config = dict(
    model='sound classifier',
    arch='transformer',
    fused_qkv=True,
    num_experts=32,
    experts_per_token=1,
    layers=12,
    width=192,
    pooling='mean',
    optimizer='adam_atan2',
    learning_rate=0.0011,
    beta2=0.98,
    batch_size=256,
    weight_decay=0.06,
)
Rows from block 3 of a small sound classifier, named by matrix and row number. Rows with one number within an expert belong to one neuron, the router's apart. Each number is 500 + 25 x the weight over its row's rms, rounded and kept within 0 to 999. All counts start at 0. Numbers have three digits each.
Before each expert's rows are labels from the 100 clips, of 14848, where the router gives the expert most weight on average: "loudest band" is the band of the loudest frequency at the time of the peak. Only what is clearly more common there than usual is listed. The data: synthesized solo parts of chorales (CocoChorales).
# router: router (model.blocks.3.mlp.router.weight, 32x192), inputs 0-191
# up: expert up (model.blocks.3.mlp.up, 32x192x192), inputs 0-191
# down: expert down (model.blocks.3.mlp.down, 32x192x192, transposed), outputs 0-191

# expert 10
loudest band: 250 to 500 Hz
router.10:450512526504530511475481474528522474481477473542510448485494520501473531499487476469540484480488468485516460527491518475512464482526463506452468486504527527517525483482466480509549510522545504494491517514499455466509505510527487503511532545483485526494501515522479463474526470491487518477528484541470522495477537520540496531478546485470478503531507510535512528535518480490445476502475480519532533512479480510511483508462472456485473496514488532472505516537464444507530517524528448491514531514465509508475479495492528476536524464508531526493513453541498494484509528502487515482
up.0:565493467504486543485509524494528507497477483498483504466512475484473484540450516523481499510502497485472512499525513496487525519528542481494509568510496506474527514481539507468487509488467466455508477478531508520465527536482505520503463482475506488540500479453530500528476499509511501521477514520475532494494427516462516497481485520490511441494476496490504507457487473503537515538489520452514501491532517490512509475516531513498564504441508550522523511506522536519544448503476574492495484475520472484487450500487515518491488517507495446484482497480503506518469487522499516504
down.0:484472521530506517514503483472482520515534491472466554543518477514505541504537496481501516487503484490519475505514478523475510475516549500498552520468511467543488498492498499468520481478447488483478490463483495505516508518500494525512518453505522479486510494467539489526549491475476495485495483473501486483505467519490539457529460503489468450516475497460521517492555514504457523485530490495534543505545475456511499470493534530534519508491454496505525493473463462498486472467461528525495461533477488523453509468508506519466525518516483496502509468462459510559483489463508499540
up.1:521500454498469528511549550482477518535502516470513516492521466475502481473501523536514524497493518497479553473484457531462531517493501466523512520485470458494497530507516503496472501488473498504496467454492514514494518493467543503498463527489480468521496475492508521538450512494496493525483500466504490469538448489450546457498479544524514483483460490464512458461460500507557533486480558472466473469494500474496512489543507520520498514456494513543517508470517517488519500497459530512512449473513475478519493489488483516482508536492468446490508521493513509517497474485529523480
down.1:489461516526516529512499479473492525517529488469461551534511474505506537514531497475496535478506497486518469502509468525483513484516557499497537516474512460543484494491509502467521476477436480475476486461497510519514508518504501533524528454500520480491509495466537497536558505482473499488494505471489473478508472536489537469527474508474472454502477498466511513492548503514457525490519487497535540501545470450516497466488523533519519512503466500514519488473472458495489473475459515527494475528476476514445499468509512530473516514510489489503513468458458515555485491460504505537
up.2:474546515495541498473481481532495469469464481537533466500474509495484522486470465479539479498503489493532474534490533466520467479524461507479467493502528524512528485484469511497526519533554510515495521515487466484506490524514500492523520544518470525478498530534466461457526455529482512477496507536470508483484538505523474542473543476479467523540534521539507519522500485520482462512470486535511509522468497538499486539486469456465474494519478510476512537535481463505506513532519458474514527528479508488512513526495525481516546478499515526466525474529532476463500523514471505477
down.2:515520488481501462493505506519522474483457499528523446454478519489502459495455509521501475531491502512477515498499546468520485535488451495502453481544479532457510496506506499532462519508552510520517516543526503494481501477487502464483481541483482536505499510520472517475468483519534514513522495539496524508496523473502447538472542500512533547481531502544475495507461492493533473512477517499484482506456523540489499515513480455474503485499535500485475522524534536504512530526544483479507539470517533471542497517492497490533467467485507502509488521539543483451524508539494503452

# expert 18
loudest band: 1000 to 2000 Hz
router.18:479492537524474537505535545509473481534511534474497523495495500471467484527525511482528517456487493501541530519507513512462526465506522533504525519506459487502458504475493489476528488525540467439445465523489538513526535504517465500461521521480475498463524509551503477502451511484478462530502484466488499474518512515504519469515512492514514515518484530497519507473524484515482515485523510483527512509491533523508507495465489527464487535530497507503551503479553469474484508549505466506476477531486462537490505468516478522498528478532490510467505504473464540444523516493522527558
up.0:549486493507486454497468504511529518488487458493475537529507540511485479510511491475463510487520517470521455512530521539541498500504508508508501510508516536482530461454496496518526478517464488479494488516512479439526507501511470476513504443496486499520479466451500493544533503508500489466497557544515433525547499518564505507501457463525512486481504485496482474495450511463492515499484495506509479489536461477530459471492534515489517496491513500488526516428498525510473527497519555512441501483480533492487510485487500480529463533502516468504531480480485504502489516490520531499
down.0:527476479506446518526474468483526562503465453546464523526456501486529496509495483517488500497521499496507486478488494490455513500507460490496505460484517540457491501455533464524471500489472545465473498498505510499479490488490506532496468465508495494509499495475517517520514520545490490507476458519528511514482535532496475527503484515482473448480507524485495520504542501514452528520498517451510497526533477456501438463470472514471506459487518516539492484493487519456497502518479528486455452460515493502511468509494481515511465522515495508504506497506471501524460429478527447517
up.1:551506456474533489516481460506533512456490482529507455488494506517523493482461482526440491543509521511477471517492483477504471517514494473490468477488527531486528463496519508505487496475485532523539536480510488483500489480466514518522480481505529501554515513464484526504549473523504514481524511531526523543478483511478502542464495509478488527479550466443487494508515495469537501561486487514480483476526516471485496486506515490515548459448495504501483503516494559515527485469513501476521508480538499466510505536498524468504466535507495510509504511501537443541478483539472473466
down.1:514461484517434523519469470494511556516470457549482538514462498507526495509501471516495512511528501481508482507462488491455503497493477495491500474489509528491483518451534460533470502487479547474445490485520515494500492487487509517498473472507504501488476488495500514522504528556484485484485460512525506497483544523522483514517467520487475462494519521495507522512537503528437522511497516436492484525524476460498447479471458520456479473501511516543507479493455515463493505517475533490447470464500476504518485522470478521505479523502481502506514504510476515533471444466532464526
up.2:531509450486517497521515465492532503467488489531486468494494504502531506483448496527457489533493518509463460509503526482500470540513512472494456485491526524473511477503517513495481518481481551532551532487514502501496487498465529510529491499505527506520523518471493531498533472538527546490503522553516519539463483502492497536478492511479498510474536491437464491512536510464563499549508475499501493475514476473485497477491497488515531467442479512507479483525495560526524486476499484466527496480513510461508493547512542493517477512520515487518511499506538437535486497538462475461
down.2:513455482525445513504469472497525556524469456535478528513458482495521501517477472506501506494510508490509483485473493485453496501499462493487503470480516549482487509453541462527475502511466540456455492501527496501501489487493494515511478481503491508507496481501504532524496513543493483493476484509527507515475543530528479526518474533476472447478507528505511519515549505535445508500510526446504472528528473456505442459454475504458485485495500512535512483501483518453507501523479526488450451476500496484511475499499488498517465525503500505514508496502468508514469440475528445505

# expert 4
loudest band: 250 to 500 Hz
router.4:518509513482512475511540527457529474531452493490475507484521509472493532480489536500483505519502549510507493477510494504503521508487484482523524503535490507500517550542470487502493514480470477469489492479539494548476538515462503523487478520526528527534479543473548483474483537477554509535502483466519484476478487491470485461482493489520507515497511521515511506482536520518456500477489517554471531533478535461511549539517509491519522523503523535508518483461494503501508440495508532528504444462526512536488505480540514551484455494464490509499472529493512558508508528508535481526
up.0:502478496481499466498542553483539495533480483477500505476524524404479498511494497485480509512486540447496469477505531485541512494495511475520520510541490480479516552505449511453529481515495466482484444482531437517520521543504497474476512507482516516509474504493518481474487508489572512517496495484508484497463487494502465462474477467512516517528491485513509490449496502506493503473482483529483513524471505487496522546465486471511536520476524524524513510497477489547530467509531536534483485476525485529508512483511497511460476494462496474505474494490497553485492517522537538532
down.0:528515495514444530533484499507529538519458449503466493473450486509475516492475441517539483544485524508497503521476492492502478483515503489508528519499536531514500517475527493489466533506491505513460498467478465528522486516482532510449488509512541499483472488541510491491508540534457472501474491495483545484491508466481496537490497549496506521521541525513523528495539505505485488531502517496465474548491498464497495538458466512465509491525485482524533495470486527466489519544457501494456460473548527492520486514488470504466487536529482479547487489523534530523481488516546508491
up.1:525548507466521500523505483493515501487517486513476470496527499559526475489484503512485478486456502546485473502503483499460491523483487515506503507483554479564453465515515535492482508481478521560509560509455503490473483489481542518538498503509513510520541515492508510475535476504442496507507507537525497517509472472480493540507565508523518504470513487474486476548542490439530458538548476509521490500502508494477493467529497470501513485483494504473477483489496515472495504456513474456530499487516520465488483543516514511514495521493496526505496475535537457522514490500458458470
down.1:477500533493541469465493470488466483470539532509514500535541478504552498502548545501470508455508465498501484480509530505502522493477496507478471461485499495484484455498502493486538465476503511494504528528496519480475510474509469497557517477500449493497523523476496513514494487481512509485513503517510442516484512564504528483509523460479472474500454459497455476531482502477484508498527468509553522464503486522492465455522518500515502486458503513457468484500497473519508461461526478472533521533464460478504517473498525505531510483478513518446538505498486457483504493480442468504
up.2:501492464532493510505503469511476504475504509527502499513467499533484515466515526515522524528558445489505559497503476497509503503528491526475442497502476499459514504498535470540482519501497506459526493484516539509499487467481458521509466526471510483497497500489464525490493494525462489491538493492479515468495487505494497501465450551490469505479518507472512524527463459526514522477460569482468516475506519500542507498507543543499431486542488504512522509518506495483447529565452498507502530508490517501485539482500493479488497488559510525513514555477475455517506490516496485482
down.2:459486487499563466474498476495491492463540559507537530529536512510528487494534566492474518492528486478506504478512518488510545509505494513492455463470467472493471480516496475535518462486500518482523530517526531479477511476497465497552501496504457482516541514473459531517498456484522530500522506504510462525513499528510520477491490473492490493481466498473465475523488489498508526481490487523526534439511487520504506479537538516522475495477508509471467499505502473524492476466527493501551532528450470508496541483525518484534502470474515520469533515479462466492531482483444505492

# expert 22
loudest band: 250 to 500 Hz
router.22:496535499530483537516532526529463497530533506524529520489494465502476537498513485512510529521502505461511526499474455507513469456514534505508511510478489497525468527537505520509502514507490510528500512459453460510509476537487533530466528512506518500531512530528481447474557477546473514487488456461508529495468489478500523483513479511528476518501513493487503506515489528534502519501496479519461518524499523476514534539486518514524506478514462543528521462511459504523523511525461462513525497526521478545515482538531543480475558533530470516491499517468525514531472526484441521534
up.3:543519495491498510479498538506499490537447479506479499481506546503458515479456523431511492521489518513470474500542510470490516541544461529538473515531490530479527511467505485506520481500489469483501515503488510541486524503513525512479473510485490546532488490463531501457501485479504474498479526520515488482518490460469515524495527481499532493492489502526477538457495496527510508518499519488503476498500545522467509505513465460480501516483521508523515514476510484449530507482517555501466504461449564511452535509495451492494486540486526462535502468462550530495526515525540511480
down.3:453483476500503519515503478519541502480510499478523531490491495502501515512481518496503529493541496453511486522455502506515458484485469485471460456479520503482502488499519483494462489533558520459509510523548487455520526496468517463501465528497468514490527474508479563509493519501522491438523516530497522517499498548505489505529504510464492470533481518492480503515514507440489498466505522513523500444516472516526465483466481510461470536481450502501482473516505498556540485523518451487484528490498485486497505489493525488538486483511509471471567502508495444482509464517445490477
up.4:482523514472480516510507487515540526529475467470458481490478522535484526507490492483531470490474526568490518524489495514472481495479461495502505514520501496527480499503535466484501518490495485509472524524498506522496510485504506499495461527458494525509502498514558507469507542492478464534524490520478516461474514485462469549491538503484513485510499549568514521532549529497458470465545523504506513533485515484514488498466466463444489517545496522521498512512492477485524504494517473507459468498516552496476494487486449514481488456509517494505487485562495517470539498498547438514
down.4:493504446515488548532493484490569495514504460477482508465469484492476498506468491504513480519512508449490492540497474503494456514519465463473444468467561528470517499492533488482436474521520498465483510477516507458503511519450515487486462517495489517480493495525513517488492519488481462441471521512486523481512473515508493512478500527480513502525505524522469503479526493481511480501496507470493451477519497493499461489467454467449484532487449483531499486474522505515512498514497482485453505497493492462471509501461493472506473514475512442491538476534523482495503459532479492444
up.5:554511471468497485483496506494497506491492488523467502489513572509501471510450522490484483474496533525441487501546537488491525550504477537471487493507520532477514479461514504507499484505496501512536511537504523514478503491510493489513506481515492543518523492508517512500488474497537480481502526543472484533539466501505495542496549498495523477498494510505461509503488467497501489517517504467524476456544515515504456451539477484458515469473523487460469525476561515454482488470520539452476500469499521439468529487456477498519485526508530501480500494487495497484530477513523444453
down.5:462489475485509513510503477511533514483525484474501522484483482504492518515470509500478537481522496458495477514463508496513456474493482479469465453488532503488506486494530503467464492541566505479508511526513491449502522472461521470495479517480475509493538478511496536500493521491513486443515518535492538502482497549509487513518515505479497474520473525508453495494511491449491487471524498516541470442509471517518469468453466506430478540498453503496467485514516494546554486508517451483487525497507491466494515484492520497526489494505522480463556490513502444476509469529456492476

# expert 7
loudest band: 250 to 500 Hz
router.7:490516517504544441481465513515467500450546534523505521508520530522505468518517456499544542518481495535505531499469523491514519470488524498489515525490482520533470517493514511554523521514535524531519512511479497527500446478536517507511519509547528464487548468519480491500509492497485518506503509477525540542518513479521492532526475537518481503453526471457528469535476505477522522512482530536496509481478484493512489496475523525488489485533540495457500486536476493499479509495476474513527533548523503491519492533516523459524539493531473544538523515453505489484468514465484532531
up.3:478482508467479477507478486512468525482521501537522517504491521482553478488507459519459519514481518509507503491484524510489497473449534476513491519509479540493453518476489519514524534514499545551521503497484483503512475480526508476513509451541500466503476477518481504495561499524474502527466482503533501537499548493524470505516478496504483535467528471453509475534488556452519532531491472523493488502495471455455510502469505523488517429492516469475489474510472530487478502500479473505519502511553505502530480528527491490485531540549475508543485535484517466506472487460536507522
down.3:540495515481529482495508498511466516504460513561510484507493528481546514517494480508510523534490505495510490514488523493531483486513553526528522570516493521480505496486471532482535522480462527533528474475489479512498479515543481516525540467505523492528490505477459459497535488544511531523502500504535504534484515490482515490497469510515475530481534488465521500505486503469516516541487485537471522524502493467512556536512521482497545454481544515479520520520451528513488489537476530520520491508525499508557484526506512488482523551513463528532492528447534508523455530493526504542
up.4:494490512455498468509475468530469531486513501550510500510490520476543471493491455515465529498492524518508489488479524496501486473460518485515492517507475550478453500465480510522516538523507541550530518489491488505509467485526514479521508468539515476503475483526478484484564505532488507524450480502537509528500555481528468521531482487513482528471533465459508486531481549460523514539489476523487492504488478469455517498464526525468503451495517480469478495511476523489471515512482477504519499508558516490538492537520498476502531543532490506542497526491533454499485480467530505513
down.4:539483522476518491496501505495483512515473518562520496512500512491545507506506480514512521534479506501505493515493513497522485492486543518523543559520470501492482505473477540500525516495464527530519468465495483515498478508536485519520544472510517489534501500474476458498524497539515526527495497496533509525479516488491513489506448487514456523487534475461514510500486522488531525531486487532463530530504493459496565533502532501518544458480547514499524507516454532505488504536467522520513481500528487517559479518521501500479511550525451537529474519446531501510461529494537510563
up.5:500486527453489483508481484517476522483516496526521503516483515476547470498502458523476520507481526510513500494482522500492483474463518465520502519503478550486466506468483517525507528520506530555520512492484494501503465491521526458522502469544513474502472484527477485483552499532481500524468485494532510536507547484531472506529474486511480539476533472460510472545475547462535521551498483520477480498497480450453505495478513519480504444489514471473487480519474538485479527513487464504513503500550517500525484539529485475501513538539477501549482537492549458492474487459525510518
down.5:532484518470527479496505490506471510509458510561528494518503521502541512512500483524509530537481496507496489512485514483528493491511544529530534564530474509485487512483478546494527518486462521526530475465489479520505494507530472518522538466516522493533494496476462456499536495534507528525517492498530506529478515488484520484504468496528466535491530490482505508496486519485521527526472492530479531535507491473496558533512534506520549446494552509504514510527455536512486492543477543532518489510538500511551475524509506501489508543523458541528481529454515510510467524501533516548

# expert 13
loudest band: 1000 to 2000 Hz
router.13:482474545520500483475519539470501460498513524495519505504502475465455477515499477475519496483498473440509538469501528464524557465503515534510521518487471490516514537507490526535493528543547446501487483520519462507537540548496506544463507517500511521481520506514492475493473474497540532519502512470504538494529465521488499474496456516519492504538482471523509481436470548529521507495454497520492514483479502534532526505475509525543489507516532496494528494523516508513491502526515519513522561532484478501505492505507541533492526479472488512470470523458497537486499542520503541526
up.0:480492533489479481483502524487478472494540528488501477515514467486477489500503500499503489446486485467519531473534542486511508488477517519476540509502517495497564520519493513493527520515563435486494463531503470516515549535516497513485555504470457487487501473539517484522478494459555534491521495496482552502498476526472512498534534506494516479537463476527494491477475509501482482476512487471564500493495486567517504498504477497506497521493513496461463488528540501544539485526520501486511508542461464497489471484481534522501533476485500492441482488496493547481486519487477503544
down.0:450551523472550509470516502542474477519511525461518498499518516512492501489549529506534527482483489564507493486498480523526509474566521533520475527483464457574445463515461516481519494506473479519502546512471501526488523512531504507497515525471494503471512518499510484477498511495463517510528503472476459469491493464496502496497514498526505497463471526524528511516497459491495476458499515547520512495482546521479513523510556505494480554542485507471510511507518471504488508503500479533512519537488529536473500481524503495508530445493483517506510490511493491496553532480448508507
up.1:492520522456504476451487507507465496499530520500509439495537474493484496489472468534502505463462492482488497475489545472514512463491516529510510540491508487499554500512497522490536539523531446501517486508500468532520535552515516542492558503443485500517521462521490465484496498483548525517526497486476536499479470477478500502483523535521502476522474482535486490458485487497503444484500461506522498491488514584476501494498459493495486512508523493466469490525507506547510462524497529508512534525478470501504457498490536503454550493468482493452483496498509524496477511518472502497
down.1:471532547471505507477545526500450469530513512463490483505518499482464470486519517486515483476462482573502484457515445516490523499530536533490513518492484470532467462494479506477518511486502457527477506522471535523473530491541496501458531509462485504481519518500551475450472508475462477488502490490476481445475496476474504494513526492532532486487460522543522484480478472499469476457520498520518492486499521518476481489513515495477475535544488503461494510489523475484467513462519480502489502537487518514460494472506487526479547453479511514485479480517471522482540538495481480518
up.2:482525517451503474457505516512473492505535505511505451487541471494495497493488485510510500449469498481483501483504544493516502480501510533501515541482514495522548521514515528474536529522527438488514492512501458543502531546504503535500558513442474512500524469527496479478490504475555518505532508489474533487499464490470508489504529522512495465529471486533489507466486495489496458475496457491530500490482509576491511507498458495496495513504522478469463498508513500549513456522501509487522520532470469498495462495488525514448549489470474492434484510523528542488496529508463496492
down.2:477544526461514503465521517501452457524515512453476486503526509501471479495520522477513492471465498567495484479518460495513538488545528528490502536505477461540474466505481513482523513504495471516478505526474543526482538499537497501467515514470485511467518520495541471450478499465455497489507507484463479448481483472481487493515530498529525480473461532543524484476487470498478468455520501530532501484501526521462496491505526494486487543540505511464486513500529474488472507467523484496496515529478537514458501479507487523487540440484518507491484480519479519478545541489488479514

# expert 20
loudest band: 250 to 500 Hz
router.20:478479532555518526544547506445502456524484489498523501500518492467502529516530473498503498516501503467498482518468506468494489479490539485496518512495528489513476524544464525495503519505541511521463488452510512508517474530514534545460533469540531499494535540510483461500531467516514508477457471487511517485493499495527524486514481501508480552509521455490524490457527526546530540541497502503476511514535528470516533542487513519553526469461483522499524499496462530478485495505484493548550497530513462519515458510516533511481517523514472518480470507476494528519487518487480535529
up.3:503513495552483523514526494482465479507452489548519480527473477484512514501527476501485505526524503469520470513497511449520536466522541488482508512516509503467483518508476526489486516466481509491499484455521499483532491511517479533492510465532529471499494535474475471502539463536493508458483498487498509504475505504503535469493452515481458519506521480456500491500494504532524534543444497511495544512531500470502540515471553530539506440463485493494533542510465503477480483534454502512516469535516484523520471503535553511504519529494470509470490546464503511557465486492496527503
down.3:517515528504503481464486523529481513488469531536518519520508508523499521495583490504521512531497478509530537526464484497516525458522512531531501505495477522523497522492461504528550495497478533489520478450499476522501486516540502511537527483510536469517516464498479480494523553524500508527531492436514496484482507501506518455466449526514460543498496486458514523518487507470497527489457493505456522561492521441482522561493534513542487486517498516503538529492439496500501478520485523545500476510503503556504480503508518486488540506500502526516498525472485525508482514477495516506
up.4:493489491530496487532496491499495524493487496560526455503504512520539486476496449551496497530507522488503477487479557477504488490479511520535492463512494526463465498489470525505447525495479554506521504471500469469507488481476515475494480486497519485515480494495448484488513508540509513501457499522510482537504520445520492487488469507497476506480524484462486494553502497485514518550468461506463522494487490478497501514506503532502525465473528472513516536505482546470486471549476492480501462507569500490576485535517499475518472514534479494534493558488534455533474476508517519499
down.4:503483536498498460467488517521476548488501535522529511517523517531530499486534458521524517501472496513529525499481517486518531466479558522537540525511457529529477517480482517526539524533475526533530476478485483524527453492530522498534535478513509465505509480515476489499527534524507527537520479475543524522496529478532483497504466527528475519465492479465542519534482534478507529517484491530473530529477496469508519521492528520520524486514527493494518494522451518508510506527462511515529482518534518529518499537524502486481524515528489521549489541464508519497469536464518530556
up.5:496503497517501502523469476533472525486472483552526504521480515546542500492521474509491501497504553495507473519470534471499490474510520528498500479510483536485475479466476519526519529531494554518477502481505473481519478483533517465523487485491515482496505507490431466491525506544471501501484512518510439510550530457564492494468471489502490511464538499486504497558511499478519499536442449509464517497500489486491509512486511521487492480483490451481515546500475509484478489501489515478500494505539525509542527538499494420512496526504497494540505540485524451535473493478512532497
down.5:495475528481463449468524528469455525529527534507503493513512512456546463475515488518505531469490521519494521414509543517460521511466522468512562515517459487504467504510518490506505515505463496534509477519495511505492493478517530473523541472498478465517461533514507506536484504494523537540499471478535544533510526467493484476529482495510496462459443500484515480488497523506495523498517514512512518471493454542512487471538513544501519484499523487516471468519491484496483522503496498483526490488532500519520521522533479542499516505510486474524463516495501508457474517498554495553

# expert 24
loudest band: 250 to 500 Hz
router.24:494509467500527489469476469525532459457478485528501458497480526540477490492488474470487536529524508465486468542463511456527456460507476512449460494481523532511529459468504485490541522511478525482504514493520450477533503497505476476513497488503498539473538484466459500478532492539502517442515484523470527519473512493531462547471515486467486515481539489524493536542523469491468454513475482506465508523507460491500528460466522470480507497514504532479492538504471486527514483498516505500497533528488498497485488493511530459537511478502497524497533494517505464532513498517485538467
up.0:468525502446508516496463502532450517498532553494534531476515507521533522465521523519544523472477498502506506487501466530481501470517501534526480530465478463533496509510496517503503500521478490530527525510448514533520477500517489493530481539475500505465526505530497494476490517516483479494508514459486450477540535486502484472493529477520458483477459539526528494514488473485501490461497479492498492477429524525445498510509515503473443542552523490500499521491487439514457531479506475485497504516492501504518549483505513488469544491483476512540501512527490478464540505470491462493
down.0:518486497510513496536458435489505490482511486504492543526451516483511538483505492428449501544512542496512486473512484507503487517507511475491521492479488530482520444494481464513509492476489507477510491525512497445499494518493501503473492477529523486482474474463479512474557472493514510476536493540515510505528489511546508462493427481456516493498520511462478522509495511493461511516508480527449485473518495494494469486506520491529506492483480472496480478457462498485507515467545502504478533511500485524451521495516472454543458553471516477500514478425498522519488488479525487493
up.1:448532512448533488470498487531438514469496565509542503505517485484556508503489517545512534476475510537490507496477486516490510501497474505565480509484457468526470505524481516496497525502494523527531527475422486523469490477481518501531488489523452484499502487531488488494493495529448519553507485468497476512505529473467490521483526507526475496478496486488509472527493477481509483482496501536502548510447519488454511510527511533492477490490515518491486519484497474490502450493455458486524482499512480480546506503538517501481526494510470541504485565529494496506517498470474477483
down.1:534481510488503511527470445469481481490527481496478539537464500493515521465483494418467480508481530501494466464543467514483496534525514463494540489472478511472480458500503453511486505463501504490493492539492544467492497502494498522489490471517492488477483484452496522492547477468502503492506486511502493507540494485520501470518448487480526485479505514468486499489475505514454502497532468523486497455524495502485474471517536486541520485487483469479489467458485476473484505466540508497497525517479509527443527501507475481521481548469524481487502467409488530522501491449520499498
up.2:526527505509542492472452467531521452472456472529466478520476544521471462481480488466480504510524515489494478529508532469533488466529478545459478480493532537515511468474482488533542519523506528496499537543529502465516521515548464484519498511499493543471517487475469516501526481507534517451521503548483504540476520495543479530480528478484486527474524521529478525518513488476485469507490461521524492537541471519495506466472520478490522473510529500454480515499507484462491471480542525482505520520492525492483489485519514463546494471481528528496537476515500492519523528510485514489
down.2:483553498503493489488514567532496508511500508514511488461502498496476483501484488586543494488488503504502504527456501490517487431500508522490460538497524497513524550495495566479515516525512513511484501462479476526501496491518512511540509523495487478502536514540502457506468513524483470499484509472504489495476508493489503524478553497556464516517499487511542483494482487514561486515462513494511478513471513506498534537478486501480490486492486515498514539539497525529505494538470496484516479518509487461543508537488539478439554500515456523476497527567520475484480478512462505475